python train.py --model="model that answers yes/no questions on an image's attributes" --dataset="regions of photos with short descriptions (Visual Genome)" --train_examples=101725 --image_size=48 --crop_scale_min=0.5 --horizontal_flip=true --color_jitter=0.1 --questions_per_image=8 --encoder_arch="convnext_v2" --encoder_isotropic=false --encoder_norm="layernorm" --encoder_activation="gelu" --encoder_mlp_ratio=4 --encoder_inner_norm=false --encoder_drop_path=0.1 --encoder_patch_size=[2, 2] --encoder_depths=[3, 3, 3, 3] --encoder_widths=[80, 160, 320, 640] --encoder_kernel_size=7 --fusion="prefix" --fusion_encoder_width=192 --fusion_encoder_layers=7 --fusion_encoder_norm="layernorm" --fusion_encoder_norm_position="res_post" --fusion_encoder_activation="relu" --fusion_encoder_mlp_ratio=4 --fusion_encoder_head_dim=16 --fusion_encoder_fused_qkv=false --fusion_encoder_bias="all" --fusion_encoder_qk_norm=false --fusion_encoder_parallel_block=false --fusion_encoder_dropout=0.05 --fusion_encoder_inner_norm=false --fusion_encoder_moe="soft" --fusion_encoder_drop_path=0.15 --fusion_encoder_num_experts=8 --fusion_encoder_moe_every=2 --fusion_encoder_expert_mlp_ratio=1 --fusion_encoder_slots_per_expert=1 --fusion_encoder_shared_expert=false --fusion_encoder_positions="rope" --fusion_encoder_connector="linear" --residual_init="none" --optimizer="soap" --beta2=0.999 --lr=0.0011 --beta1=0.9 --shampoo_beta=0.999 --eps=1e-08 --precondition_frequency=20 --max_precond_dim=512 --one_sided=false --adamw_lr_other_params=0.0013 --grad_clip=5.0 --steps=6200 --batch_size=64 --epochs=3.9 --lr_schedule="wsd_sqrt" --decay_fraction=0.3 --final_lr_fraction=0.1 --warmup_steps=620 --weight_decay=0.4 --adamw_weight_decay_other_params=0.05
Rows from block 6 of the image encoder of a small model that answers yes/no questions on an image's attributes, named by matrix and row number. Rows with one number belong to one neuron. Each number is 200 + 30 x the weight over its row's rms, rounded and kept within 0 to 999. All counts start at 0.
After each neuron's rows are labels from the 100 images, of 14976, where the neuron reaches its highest value: "responds to" is what is common among them. Only what is clearly more common there than usual is listed. The data: regions of photos with short descriptions (Visual Genome).
# fc1: MLP up (encoder.blocks.6.mlp.fc1.weight, 1280x320), inputs 160-319
# fc2: MLP down (encoder.blocks.6.mlp.fc2.weight, 320x1280, transposed), outputs 160-319

fc1.149,188,226,204,239,220,167,206,259,188,202,198,198,215,212,216,254,212,209,225,188,186,254,186,180,230,218,189,189,230,220,177,197,243,163,221,198,199,200,196,186,216,229,179,128,221,174,233,168,194,212,187,252,145,201,213,141,194,210,221,179,184,170,233,205,193,215,214,206,189,99,172,215,194,179,152,201,207,172,191,218,222,211,189,210,134,200,263,195,164,172,189,172,176,195,168,191,198,160,187,197,183,200,146,159,187,172,216,222,200,216,158,206,230,221,213,166,158,243,178,226,174,191,140,159,160,199,211,256,199,200,203,214,223,211,210,183,197,182,173,153,181,232,189,191,246,211,209,224,209,216,210,227,214,204,239,226,187,205,246,172
fc2.149,242,158,177,214,181,181,193,220,222,232,234,167,253,139,162,258,151,195,160,131,202,179,208,176,205,249,243,227,205,195,254,211,237,223,215,171,195,219,193,180,236,222,190,219,233,231,218,170,195,248,229,205,238,173,210,224,196,208,191,234,229,223,198,165,218,187,201,239,222,170,237,200,174,164,236,254,199,264,256,181,126,230,173,228,213,199,214,209,165,203,190,139,175,220,173,165,199,202,193,202,203,211,216,228,167,212,223,174,218,208,174,233,209,153,214,244,167,165,171,201,168,189,213,209,219,245,207,209,155,216,236,157,228,160,164,212,231,208,242,182,262,237,244,229,197,242,203,223,202,208,244,223,137,188,188,201,241,159,228,198
responds to: text has "man"

fc1.450,162,210,176,187,175,164,207,210,210,167,157,168,193,200,141,205,218,188,179,152,219,148,196,189,207,201,152,184,161,223,152,261,155,153,172,180,208,170,214,162,169,180,180,247,151,204,190,215,219,141,200,224,221,162,256,161,218,141,227,212,181,201,157,222,197,213,169,145,134,193,204,199,208,133,189,250,181,179,218,248,199,237,214,165,228,221,196,203,198,194,170,226,210,164,163,159,159,208,223,181,184,173,225,188,214,195,188,223,147,194,231,155,189,174,202,219,174,208,142,266,166,187,217,190,153,177,177,150,171,168,172,185,166,173,196,181,182,202,192,243,236,136,215,152,202,234,212,207,228,213,212,211,166,165,175,203,165,162,195,207
fc2.450,187,166,198,187,199,197,148,187,146,200,188,193,193,242,175,211,258,158,243,235,206,236,216,212,237,173,228,220,178,206,201,209,199,197,210,184,230,190,240,213,173,179,221,191,245,207,200,137,180,211,206,215,195,202,180,163,171,151,161,178,148,187,187,194,183,214,190,187,196,192,167,216,223,236,248,253,165,249,148,214,215,155,250,153,161,153,154,163,172,220,196,214,239,198,173,184,195,189,218,204,180,227,228,229,174,210,186,207,217,227,177,125,217,223,197,159,153,232,235,224,269,230,219,187,220,184,259,188,203,193,169,229,132,201,254,185,162,201,248,221,174,150,187,224,195,197,192,194,175,178,139,182,215,237,163,215,164,146,227,212
responds to: text has "blue"; text has "sky"

fc1.515,208,194,164,216,257,206,191,234,218,187,239,204,243,254,154,195,174,207,232,238,278,217,186,262,271,178,212,222,209,201,218,213,134,222,188,159,227,170,223,192,195,211,176,202,204,270,213,240,170,203,215,198,170,198,219,170,207,259,195,172,213,160,226,216,179,200,163,195,197,230,202,156,207,215,205,198,172,152,205,195,196,248,175,211,175,195,185,168,210,194,211,242,149,269,139,257,230,233,201,221,193,208,203,204,168,222,193,212,185,177,258,206,153,178,243,152,171,212,221,230,194,201,172,207,166,220,186,180,183,221,254,196,192,189,203,156,229,200,187,199,177,190,184,217,198,184,239,144,220,225,183,218,216,155,197,211,185,196,169,208
fc2.515,198,232,251,185,128,233,199,135,161,183,175,226,198,234,198,166,254,269,250,261,203,241,183,247,234,218,192,228,192,179,143,234,178,202,207,197,244,184,198,252,182,188,204,197,217,200,171,210,196,219,211,177,216,233,231,197,145,211,235,232,198,201,194,275,188,139,239,191,148,173,148,162,186,212,192,187,240,115,190,199,206,221,215,229,214,182,200,199,198,169,197,204,159,188,255,214,193,213,208,210,228,258,216,213,172,183,178,230,195,211,194,184,175,247,185,169,162,219,176,141,236,177,240,210,210,153,203,219,221,192,140,241,217,273,188,215,197,180,186,160,156,248,197,203,236,155,188,229,187,179,185,180,203,180,199,218,186,248,221,159
responds to: text has "sky"; text has "white"

fc1.249,236,203,217,171,180,147,182,197,188,211,96,160,208,249,167,213,185,232,227,280,244,166,162,199,175,204,193,178,204,215,203,225,153,196,223,208,230,208,163,214,136,168,159,199,207,207,227,170,197,96,177,222,180,213,199,187,198,175,171,225,221,233,209,175,221,206,155,182,214,220,229,210,175,166,231,189,183,172,198,189,208,210,176,203,187,258,195,198,204,175,222,133,189,198,164,174,170,182,238,197,142,177,143,213,227,188,230,215,181,163,217,179,164,184,209,196,186,197,194,168,178,198,189,233,199,203,190,167,184,203,208,183,191,198,214,203,209,169,237,189,216,218,191,189,197,222,239,263,222,200,224,193,208,188,252,192,237,184,162,206
fc2.249,200,197,204,187,234,176,150,205,180,179,237,263,202,274,195,192,204,121,210,275,247,222,185,198,197,168,200,159,146,163,145,157,189,170,198,169,171,269,215,234,228,162,241,242,207,238,162,208,186,215,205,224,198,207,179,224,187,202,187,223,199,195,224,198,227,171,220,185,224,154,214,166,264,206,218,193,189,237,214,213,188,215,188,190,191,190,245,200,219,223,212,219,241,156,161,236,166,223,205,155,169,165,198,210,200,205,270,201,176,220,211,187,194,217,180,201,183,163,156,194,171,209,217,176,191,236,211,203,237,220,193,167,220,194,203,186,222,202,195,203,138,182,185,174,175,182,221,227,188,197,184,165,268,183,195,246,200,227,212,213
responds to: text has "red"

fc1.751,198,204,226,181,226,192,210,181,192,220,122,183,172,190,185,261,213,241,192,175,195,183,188,223,168,198,177,203,133,259,165,170,244,227,178,211,183,201,208,192,156,184,173,241,176,152,160,204,196,182,204,191,202,182,244,177,167,172,185,193,210,225,181,195,190,271,205,199,135,194,209,229,236,193,147,172,207,135,233,118,160,220,218,163,212,148,196,184,260,200,176,169,130,271,144,127,182,260,215,196,188,163,247,216,191,153,190,225,188,208,228,288,209,147,182,169,196,196,191,219,191,180,206,185,210,251,214,215,190,226,213,233,216,275,178,165,177,200,206,135,233,259,165,216,209,124,198,157,207,235,224,207,189,174,247,166,219,176,197,140
fc2.751,180,171,224,267,233,199,203,214,243,188,200,230,179,209,205,148,219,185,210,223,156,203,196,201,192,217,206,181,193,197,171,207,233,141,186,223,198,217,222,220,200,163,217,193,217,174,154,212,187,174,185,201,154,248,166,183,188,224,219,207,210,197,203,250,188,211,186,200,199,203,176,247,217,240,186,200,216,188,155,234,234,192,261,213,212,210,198,172,226,182,231,265,217,154,177,234,205,208,226,155,198,216,166,244,239,244,189,221,223,230,216,164,219,285,186,184,248,179,173,220,213,211,188,175,173,178,180,160,273,185,163,231,223,248,242,192,181,166,171,200,155,284,167,150,219,182,179,194,222,231,146,151,228,215,215,164,166,168,170,222
responds to: text has "green"

fc1.110,229,214,179,249,186,256,194,179,213,212,191,245,183,206,216,215,192,196,160,216,257,233,192,203,231,236,169,202,228,192,191,196,248,241,237,211,240,231,230,168,219,201,176,208,188,207,183,171,166,177,197,220,188,207,201,154,217,124,213,238,201,221,184,169,245,203,247,195,244,190,207,255,193,224,149,191,181,187,198,183,189,191,214,252,162,172,185,209,189,226,206,220,216,297,194,234,211,182,193,257,182,222,214,173,167,174,186,266,192,216,189,237,254,133,194,143,165,194,207,186,195,185,241,235,227,182,192,163,240,203,242,212,205,177,217,183,236,171,179,206,220,284,237,175,198,199,239,204,154,175,185,161,180,200,207,255,238,225,245,235
fc2.110,223,248,232,189,194,149,157,182,176,200,135,216,207,216,161,168,175,172,227,182,167,149,178,179,175,211,224,182,243,165,178,233,214,210,152,231,168,203,234,181,225,224,213,262,181,211,211,214,213,204,180,206,181,154,199,176,221,212,219,203,189,239,230,227,226,219,200,246,196,233,227,209,227,184,155,193,215,200,205,159,206,254,241,173,190,267,208,176,192,210,210,215,225,241,153,138,211,209,178,201,243,167,189,237,230,239,225,193,173,202,243,206,270,217,230,214,179,215,180,217,244,202,223,211,224,141,204,184,196,186,175,183,217,207,191,211,254,233,165,232,180,227,194,166,219,176,266,256,173,224,160,157,186,251,229,188,184,242,222,233
responds to: text has "sky"; text has "blue"; text has "clouds"

fc1.190,167,192,168,108,161,217,199,161,147,203,109,174,179,180,112,221,149,214,254,187,246,140,158,224,252,220,182,199,193,220,219,223,143,154,174,201,202,200,177,200,90,221,236,175,128,206,208,201,198,200,207,226,179,252,234,153,256,223,224,216,220,166,185,228,183,232,170,215,177,171,201,195,169,141,194,213,195,160,217,172,174,225,220,177,190,246,209,187,206,195,233,188,174,211,198,202,208,199,195,206,207,202,230,208,214,162,190,248,145,172,215,212,225,147,177,224,213,159,218,187,196,229,239,206,156,202,179,173,197,185,218,202,176,189,186,174,174,217,207,230,189,173,201,187,212,202,219,207,203,271,194,226,194,177,182,152,144,219,175,201
fc2.190,165,192,230,254,203,210,184,213,211,212,196,211,169,271,200,213,266,192,241,236,203,211,210,221,167,184,241,169,151,239,165,197,165,187,201,162,208,189,192,247,223,197,227,201,262,217,201,247,178,186,172,234,181,230,124,218,218,213,187,212,195,146,201,175,225,249,206,176,228,224,117,184,191,273,178,217,169,242,199,204,198,234,184,210,168,158,177,164,201,185,210,197,207,183,165,148,206,200,226,219,212,209,190,199,192,211,176,248,215,232,180,165,144,190,194,190,223,196,220,158,250,226,247,206,207,185,217,181,198,190,133,211,191,207,224,214,161,245,179,182,167,173,160,191,215,143,163,210,246,208,201,162,218,223,197,185,183,228,136,212
responds to: text has "red"

fc1.135,251,212,196,180,126,199,204,235,110,224,105,177,225,242,153,218,180,212,282,267,207,180,191,194,231,203,204,224,186,251,161,210,237,151,191,162,232,221,220,191,189,193,170,239,114,187,200,198,214,235,203,205,199,199,189,153,215,239,204,169,216,199,190,207,201,197,200,218,223,260,187,212,199,183,208,125,213,114,203,172,240,225,174,151,267,233,229,183,173,188,158,143,185,207,121,250,207,226,215,258,209,183,211,183,275,214,232,239,220,198,213,198,203,178,217,178,159,215,194,217,192,201,230,181,162,192,217,187,128,198,202,190,147,147,206,212,218,183,225,241,196,163,207,210,248,235,201,205,242,251,199,257,180,204,172,260,194,188,176,174
fc2.135,197,205,221,175,177,191,189,205,130,209,187,163,161,192,213,180,211,211,236,261,212,234,219,221,181,193,195,187,202,234,179,174,166,154,187,183,206,185,215,245,187,171,241,215,260,179,198,189,233,168,175,224,230,215,178,183,220,189,205,225,180,195,203,232,174,196,228,193,184,206,214,184,242,238,187,210,188,182,126,225,234,206,199,164,226,191,190,195,178,169,179,282,209,275,192,228,180,220,227,162,193,202,239,188,226,179,198,168,195,162,206,172,208,199,204,155,210,172,214,197,181,209,227,200,178,210,187,166,225,173,208,250,184,215,237,183,188,223,201,200,173,240,191,203,194,158,218,197,204,216,161,198,211,169,183,179,186,213,173,198
responds to: text has "green"; text has "grass"

fc1.205,215,218,194,205,231,205,202,234,191,202,230,170,237,259,189,214,217,199,206,288,253,190,213,241,250,172,163,188,188,240,219,204,219,192,175,173,220,185,213,184,140,202,211,227,183,275,213,224,175,224,225,228,154,194,214,180,203,241,202,212,217,147,170,274,192,175,216,227,179,204,180,191,212,194,181,167,209,163,219,147,233,219,172,165,233,209,221,184,223,204,178,202,202,227,155,251,194,184,221,169,195,196,188,238,215,207,110,188,236,192,234,244,210,232,230,95,167,206,197,223,181,182,217,186,182,213,184,194,126,195,236,174,160,169,189,181,225,156,211,220,214,171,203,215,238,195,240,210,213,251,218,218,151,171,181,188,176,166,152,193
fc2.205,193,276,243,153,149,216,228,181,150,221,198,195,186,231,217,167,260,256,288,247,169,242,186,260,194,230,171,217,178,179,141,185,170,223,200,204,229,201,216,246,169,178,191,227,248,223,188,216,204,188,215,208,196,232,218,161,163,187,232,195,185,152,177,291,198,162,263,172,150,199,146,194,203,222,190,207,207,210,197,204,240,243,201,201,198,203,212,251,172,200,183,228,219,185,179,238,184,176,205,207,230,201,196,204,212,182,191,227,214,239,205,216,224,201,181,157,155,198,205,158,230,222,202,190,251,150,178,230,220,174,173,251,207,265,227,188,181,183,216,200,131,216,194,177,212,162,214,223,178,212,152,202,226,191,211,179,187,247,200,161
responds to: text has "sky"; text has "white"; text has "clouds"

fc1.208,208,220,197,181,188,223,203,198,207,175,133,194,233,192,149,237,224,205,200,163,180,148,178,220,204,223,158,217,164,181,188,224,165,150,185,215,173,148,183,215,129,173,214,198,165,204,217,244,155,175,197,208,234,192,206,165,195,228,248,195,221,272,200,185,193,231,180,190,144,226,199,190,240,156,250,174,212,175,163,161,227,210,194,190,188,222,197,146,188,205,235,194,205,198,189,131,202,204,190,207,178,219,196,215,208,160,175,185,203,189,196,193,184,141,240,160,200,154,173,183,195,194,203,199,185,214,251,166,146,188,209,207,164,226,182,170,212,180,194,292,166,152,178,211,195,221,248,174,191,250,190,224,119,187,172,147,162,174,213,186
fc2.208,164,216,207,184,239,200,190,167,153,221,185,211,163,208,189,196,234,179,222,253,229,203,212,210,187,180,241,183,127,183,176,195,184,205,160,217,206,202,201,285,182,170,229,189,212,187,181,199,199,173,171,194,165,238,178,202,210,191,253,244,207,152,192,173,208,232,151,197,223,210,162,212,213,280,189,233,176,212,182,172,256,214,195,208,176,209,185,173,221,162,182,213,254,123,129,211,169,247,186,144,168,212,188,202,196,207,218,225,181,184,205,146,182,230,211,180,259,204,224,240,254,205,227,199,186,164,183,125,238,213,156,226,228,258,221,196,164,158,218,219,164,208,163,167,179,131,173,196,228,232,181,175,228,243,158,202,173,232,186,210
responds to: text has "blue"; text has "sky"

fc1.717,196,241,220,175,258,221,197,155,174,205,190,166,245,207,179,222,226,221,237,222,161,199,236,193,250,174,201,204,199,226,173,248,206,212,189,167,191,164,192,195,168,150,149,177,251,209,187,231,209,176,205,261,227,194,231,194,194,218,215,229,192,208,206,213,207,190,236,176,193,217,209,162,176,127,212,238,142,167,166,204,207,213,144,173,253,189,158,156,195,195,162,204,190,239,178,258,200,191,203,153,202,263,225,197,185,169,212,213,175,197,215,176,220,141,203,198,222,169,204,197,191,198,180,220,197,207,191,214,164,214,219,201,186,197,197,165,213,217,203,273,141,182,180,207,252,254,208,160,194,270,231,230,193,226,206,163,207,170,179,189
fc2.717,195,188,221,161,194,228,151,137,175,196,130,170,218,211,186,151,216,183,193,255,229,181,216,205,233,158,206,200,216,206,198,171,190,192,229,184,230,185,245,233,129,161,170,173,222,185,182,167,215,165,192,211,191,180,197,224,188,206,185,246,172,137,196,215,190,210,198,249,235,174,232,165,239,219,233,154,154,269,231,209,214,174,199,199,210,204,184,154,220,243,185,218,183,137,200,189,220,205,185,188,172,170,195,182,184,206,248,214,256,211,234,201,159,215,250,203,227,139,233,215,214,181,241,177,179,201,165,248,224,178,153,228,191,166,216,204,168,146,166,186,202,201,215,250,154,170,241,225,171,231,142,192,221,212,187,237,175,179,208,243
responds to: text has "horse"

fc1.426,196,225,186,132,219,230,204,188,230,184,208,191,243,291,192,227,174,204,217,188,159,226,214,193,295,176,193,183,210,175,180,208,213,218,192,211,253,232,199,215,141,185,196,200,198,180,196,166,221,167,159,179,254,179,220,127,174,271,183,203,226,147,239,206,213,172,207,176,225,103,161,172,168,212,188,210,209,200,210,226,217,224,192,162,196,199,208,161,204,226,242,204,158,263,192,186,208,208,201,213,205,210,259,245,204,212,206,145,185,241,211,205,213,188,223,206,174,169,199,210,163,171,218,226,162,213,186,261,172,188,205,182,214,192,159,207,241,190,199,194,228,220,197,188,212,242,247,189,99,216,187,164,155,154,196,230,273,161,176,201
fc2.426,174,212,165,224,177,224,163,207,217,257,163,211,238,223,200,257,192,166,193,209,197,202,179,198,221,217,224,214,204,196,155,240,216,214,190,164,166,197,206,147,194,219,221,132,218,241,225,265,224,212,200,168,212,185,225,184,182,180,231,214,189,139,214,170,152,213,175,156,226,181,227,239,206,165,189,169,217,169,255,175,190,292,189,244,178,203,211,231,244,191,131,236,247,249,240,158,217,208,192,247,211,223,230,162,193,228,210,210,217,189,175,236,208,247,187,211,214,159,200,144,167,181,246,188,152,187,206,240,165,182,139,220,268,209,183,176,206,162,201,182,211,191,268,192,188,227,178,201,211,221,242,219,160,200,243,192,209,197,161,169
responds to: text has "man"

fc1.691,209,232,178,172,222,188,179,236,221,224,169,152,218,240,198,228,179,205,260,251,264,175,225,223,269,203,196,193,181,231,198,205,162,185,180,178,197,191,186,183,240,151,167,220,190,248,214,195,208,173,232,176,187,200,210,194,221,197,212,177,226,195,213,213,199,202,183,211,196,202,222,159,256,176,180,153,178,157,234,160,203,218,149,139,215,217,156,142,228,230,160,208,201,258,138,238,199,224,234,233,200,199,184,187,207,234,180,184,184,147,226,233,172,168,225,126,203,198,191,220,192,206,171,231,178,229,183,150,151,194,245,159,179,185,189,165,229,209,201,211,193,203,210,218,218,212,219,198,240,227,207,220,187,197,215,192,193,224,233,182
fc2.691,202,161,202,171,158,202,150,151,173,214,157,206,184,243,205,167,241,201,256,311,245,176,236,224,206,183,186,183,195,224,123,179,200,192,187,183,203,199,204,248,198,170,260,186,227,204,173,167,196,177,202,208,227,210,199,228,203,229,208,218,188,168,193,202,196,185,168,200,204,209,170,189,205,202,239,167,199,142,202,231,206,220,207,199,227,208,237,168,227,187,203,179,208,211,224,210,177,220,184,203,216,171,166,208,198,232,172,233,167,205,222,187,182,255,191,167,231,175,242,212,223,201,264,186,172,255,211,225,218,206,161,260,227,240,201,209,147,186,178,211,151,216,167,196,191,180,231,245,167,194,131,180,267,139,226,226,157,198,228,177
responds to: text has "brown"

fc1.232,237,179,210,112,178,166,174,215,204,200,177,218,204,236,169,203,210,234,168,204,226,208,187,213,201,178,173,196,195,224,170,144,206,208,200,169,205,155,203,160,188,185,220,197,113,160,203,157,202,216,193,217,233,222,220,171,210,153,168,125,193,196,132,211,185,250,218,208,164,203,161,196,268,195,237,190,187,179,205,155,167,196,144,209,199,208,223,184,216,179,184,182,145,284,162,143,207,227,221,249,205,171,231,227,185,207,145,204,174,193,233,267,154,154,209,138,247,215,217,195,171,213,210,184,197,206,201,209,159,200,167,249,215,239,168,163,184,191,198,217,241,258,167,185,228,148,197,186,193,262,213,211,215,220,255,147,220,203,208,175
fc2.232,149,192,243,216,234,159,205,199,234,201,188,203,146,211,240,191,202,207,234,253,227,195,205,207,176,211,236,171,146,179,206,222,231,162,175,190,200,195,246,225,219,211,228,154,193,196,188,248,174,196,155,198,164,215,204,176,184,193,218,209,209,155,191,214,193,228,197,211,207,191,194,217,215,213,219,155,217,219,193,175,232,189,246,247,171,234,239,197,228,216,255,249,201,193,168,313,198,217,210,127,205,204,176,239,226,200,195,252,192,224,213,197,218,260,185,185,252,153,169,160,174,199,178,196,145,214,213,126,198,171,200,208,218,204,234,230,234,163,180,240,144,303,206,184,193,200,177,208,215,211,180,162,227,223,239,242,189,206,188,222
responds to: text has "grass"; text has "green"

fc1.38,207,182,229,230,166,239,150,193,190,173,239,198,207,159,192,132,185,202,231,220,191,231,197,186,195,200,231,220,261,228,180,199,231,227,175,172,245,180,215,213,126,192,209,195,172,249,136,171,173,232,209,205,184,207,191,166,211,232,220,224,161,191,183,199,160,183,152,199,233,180,132,205,176,164,191,182,185,192,167,192,212,214,150,212,246,213,248,227,208,179,228,186,134,278,130,158,243,175,214,212,231,151,269,243,230,201,152,173,220,222,180,168,176,219,221,245,184,187,226,212,150,229,193,202,210,246,155,217,227,188,253,207,197,206,192,158,203,148,253,199,192,181,167,197,220,248,168,226,180,185,234,224,141,205,194,216,185,107,116,203
fc2.38,194,207,160,172,220,274,194,204,200,183,236,204,225,227,220,213,234,197,238,224,157,225,236,160,212,174,219,189,193,258,167,192,248,217,210,231,213,208,243,159,217,226,244,197,139,246,182,226,226,174,243,126,180,141,194,190,173,210,240,137,206,256,179,218,217,212,205,135,162,209,184,206,186,150,208,128,233,221,199,160,144,209,226,152,185,231,238,246,226,196,186,202,218,274,150,168,200,199,170,241,228,206,211,195,169,194,170,170,223,205,205,223,215,177,235,207,252,156,231,213,182,212,242,222,138,230,173,172,192,157,175,191,184,186,220,179,192,214,202,207,194,248,170,169,186,207,246,208,163,169,216,168,185,179,232,216,200,194,148,172
responds to: text has "man"

fc1.206,266,188,146,189,216,187,227,195,176,208,216,225,199,192,198,201,196,198,246,190,217,212,166,192,205,212,181,205,183,229,167,222,184,220,189,239,189,169,234,187,106,193,162,273,274,203,129,218,177,170,212,200,199,189,199,203,232,201,202,236,226,238,226,287,208,170,214,210,200,264,202,270,207,190,240,262,195,191,193,211,212,260,166,204,212,148,201,197,203,168,259,227,150,206,167,286,199,225,237,191,217,240,294,202,141,256,195,160,231,185,191,187,213,205,209,220,147,187,199,211,162,200,217,178,194,232,194,162,232,171,308,211,169,177,196,182,212,152,246,153,254,186,238,189,206,188,195,191,198,166,210,196,163,219,145,193,186,207,156,184
fc2.206,195,267,246,179,194,231,215,177,199,164,214,167,221,225,212,180,213,216,202,137,188,176,193,179,239,200,186,209,208,187,227,217,183,225,212,278,227,221,198,203,237,202,194,153,151,215,232,164,229,220,204,176,213,187,222,226,191,159,203,163,221,235,215,285,204,226,224,190,188,208,216,189,193,175,174,220,222,219,278,196,162,208,158,215,186,164,215,245,199,202,233,170,210,159,185,115,187,197,175,264,210,199,220,201,211,228,181,181,180,206,207,213,235,131,176,260,173,182,197,234,171,241,185,186,219,185,188,256,241,164,152,221,157,238,183,159,230,250,199,208,227,172,228,200,214,166,211,206,213,188,243,221,200,225,203,166,222,240,257,147
responds to: text has "green"