Weights of a small model that answers yes/no questions on an image's attributes: fusion encoder moe soft.
Rows from block 9 of the image encoder, named by matrix and row number. Rows with one number belong to one neuron. Each number is 500 + 25 x the weight over its row's rms, rounded and kept within 0 to 999. All counts start at 0. Numbers have three digits each. After the name is the row's rms in percent of the matrix's.
# fc1: MLP up (encoder.blocks.9.mlp.fc1.weight, 2560x640), inputs 0-159
# fc2: MLP down (encoder.blocks.9.mlp.fc2.weight, 640x2560, transposed), outputs 0-159
fc1.193 060:497492517471505499488461505509477532532517500485512461489471497496530463458518478480536511517488506534494481514487518523530502465494511507517502507522497507489440492519550537505445532493500475496435538532467477468494530471540481464529473537527485496463483505514490471492495480493497485491518477509500485490494458520440528483478460560483523503506460447476540509472534461474482514484505487488498507518540468489512531506463476476517500526464513488494488520479516512469510494533479579
fc1.194 065:505491496478481506501504516516468512491515535511494548518495512446491489533506497507520514527516527492511489496522512463517491521516535531494525508487548486487477476534502565523463503478492476472477530507516503555502536461488480521553527522533485479459521467509502477501516483503450511526508508496509533527488479539486487478485528502491494479492520502484489545470511518491468484491517527471493496489520489468494485514490507509488531502505515533497458499523541505486513558535496490
fc1.195 091:477565464460504498500492504491488523479514506515511497498554491480492478474464446480491544501447490481507472524484494508514458496507474547503532493508511502502530499516531533479488527545474477505509504496544492506503526475510475519534469502482507506524516499515498501479491492545483522480506511489477480474492484494498489493584471516547469519485503485490507475476506518490489507494539548447518465497513523515499526516498457496513502522453472472521488459493485510506497511507451487
fc1.196 115:543482468477511482475480528509482484493507512475497551520459511486493499464464495497495515471541500547516485506467484484536505464491497511495464526493498550489514507510530540478519474494491475525492492522489486492572536543514499494526462538481484492473472514512486517502514482502495524571501497482525506484499528501490475495483514470471521511517471495479529481485543515464484518514507512497492482520495489511480507501508531513501556516470487546486449486464513511508500523510484443
fc1.197 070:457486447487529508466550515503472453531478495471519547487493487499502461534501470478479525515522531515510558517480491505512513486490506478498499468487485485465467498476495523481506513510496505507500488469467532501512559518519503519542497536482438503493477475498527536500487483533482520476468516477521481487501472518502459528435514482504466476481526494457497481499520541476508484478501492496538527482530455547494503484499527437492519454500487523451536462502524512480561512538458555
fc1.198 069:520483505489483482504555518527484476512510548504464497535534480496479488482485482487482530510497519509550474473418517482523532505508490507494490551541497485446547496437514532484465500501503502470491482509513501488533525543478482452502504500463452493505506502521520535511493537500477497508508492525529537521497489484485500482428509482499496497467495496492524462513496550464526541497456476470533506486533481528476499492499514491496524492499499560478509480497503528485501521507507484
fc1.199 099:506550549533460475510491528525446516490480539505495511525548511519485474492504535480559481486478520524516481500470481509488511463533487504500493522424492475488509484509498481457502498492493503520509519470503494486531427496497501506478520504516462487501514530442522473507515511492535500505526509498474535481545489485506495499484502464536501501486511561476460533488516509531521499507455505530485504478498508475488486530480487492487460489562492499555452498478440497509542472502487492
fc1.200 060:477496470494465496492496540483463501530478511510486497517486501502517518516498499500503508536465475559545517529546481484474491501500525506499513476500516446499448499489493523498463517482520473479469475509534486455516508492552464438538469537489490527486463481491489492501505517530515468550470534482494510471491509485532495488460471509469501468464488496501505465484494530533491489488512501474487525492469471509503471518503495485544516520490515481512542527476509521496533522506453549
fc1.201 152:543509518508517481477484486510508489494521507496522519499444509503475477493496525507564492486485547497518490497582468534474488488509509515472479480524507496501524519498460399491517524502480459483503492553501478456486583467477478492510562492495514505522506526504517488477506548519529484469526502502526501500513506505474485504520506497503476507477496511511545518504520437540483477502489512506470542498495510463491501481481514505489516501484501449517466487485493516492509507517529479
fc2.193 057:471540497497500475499462506476487490481466497494532537463483497440509505512494509531479496486529525505499511484525483500494545484470541450473456496504527481492477446509491479527515547502495481474494523488512471525507496498465498523469531485467449532514534493486502510525471475506494469528477499494500496515516509506497527516473514545509529469475493524437486480465491493464489485564492462508509507522525548528452518521486487543491561504512463496469450477491520447474546487540504499
fc2.194 061:492487503528509516517488499500487486498464494529497502480521514491497508471501471505508551507462497474475491517511474518527488494471519498460513486507517442475477473530460516552509521535534535473500496524474486484479482508490506541467487491521483516491516505519519488493486475563523502492487494519498526521486503499497478485512529532470503505525485498482493535488481545507485556548541462543526480468506518454496471497509515499535513516533482482504470471530519449432513474510542500
fc2.195 093:497496511514495479523500486507519510530493478537578500519507480490518516501490503489477463512479500478500479503490491489480467501522470574504515480517495474500519521502528518523451526459508478522509502519525481449498486484393455496489458488481491530553524478497500487492506508518540509526492502483508515454525468491510469492515489540503510469515502483499485514530527496516531536498516528520519478488522510497460509500520494542513489521496526495520524536478493484504486518556506521
fc2.196 102:522482475508480489507523503496475483545430480496480500492464500506529481508516499477489547509471548484500481476554515523512501506489515479473495514490489432508472470491486566477544503489502512462500512513503486521484477559495535510510467524501475471470534477542490477494548517489490531492481476521494549537484497522520528462519549504473533532494470498492489502481458526485498534522498460537480517471469540487482478509492509518454502548515482487481516456524522514455484471505542483
fc2.197 065:498523467491487490501427475502503505477489530493507519529540513478483498532478514494493473504528503538497523494496477516508533506504527457501477498510496454482494471507502495507567519506495473491527507493512505519546480487529519499482536484494493469487496512476469486503492513480479480511514473483507485485519483497483476488440472499458509443470456502449480485523479514457488496563492512487528562479482518549496476476466454509549562497467500471483495519510478516508469466496475492
fc2.198 060:491515496496478502482486495477533484510471517498470492496502499507539481510498478476490510526503512497496500471482477502514484504516518462484491505512498473532477515517452569495540523497526494458539509482519507498517511529460491477496484490503490533485542444524506488498498498538484519524494484466489468496499494543503509511486501497440543497511485516437530514488485495520474547545492513533495501476466533487473474492483480525474519520498507507500509523511536479508494473516520458
fc2.199 087:531503507502482537481547514456483490533513500491489474501480504509515508484505532493505483494505492512506500540514543487512468473516455528523494487452498479524512540470495531487473501528480492538463515461496534548511511517491481513495513480502519514522502511516483485524481493462497490496527491504480495498503493501469528500498537500490504522481511474510519466495475513490474511519496499465519471491506517486493485501512531553469513491528486512538468511486502490492530562495437505
fc2.200 051:438509510488529510485483478516485541518496540520463514516433506516500572537488468485494504524501558515497495492491464512467504493483470526519496508498502504498508463505486488504541507491527513510526532486475501513547476486509500472488513471504496475499487553499500520533494481506539462465508506455503492492461502472477492486409491492484492468498490497482491516453483507481513525542556493485499497492528523536469516491479505561541498502499519509508485531508528478479485471506484457
fc2.201 149:539495483508499521524497512536500495493460470470470535501489506486514465487523456493466524505510535511465446497570505517465490487514501539521559495489474509507493487523508496485499453460479503517478485546474492528470495504485535510523472535505510500491461496501502536512504541499522505512512461521486541521519568510549489514549568462539474522514497533577511471492505494482529530441487476514483524521504467497525511493512519505451438521539521498493495456521480466522492527454531492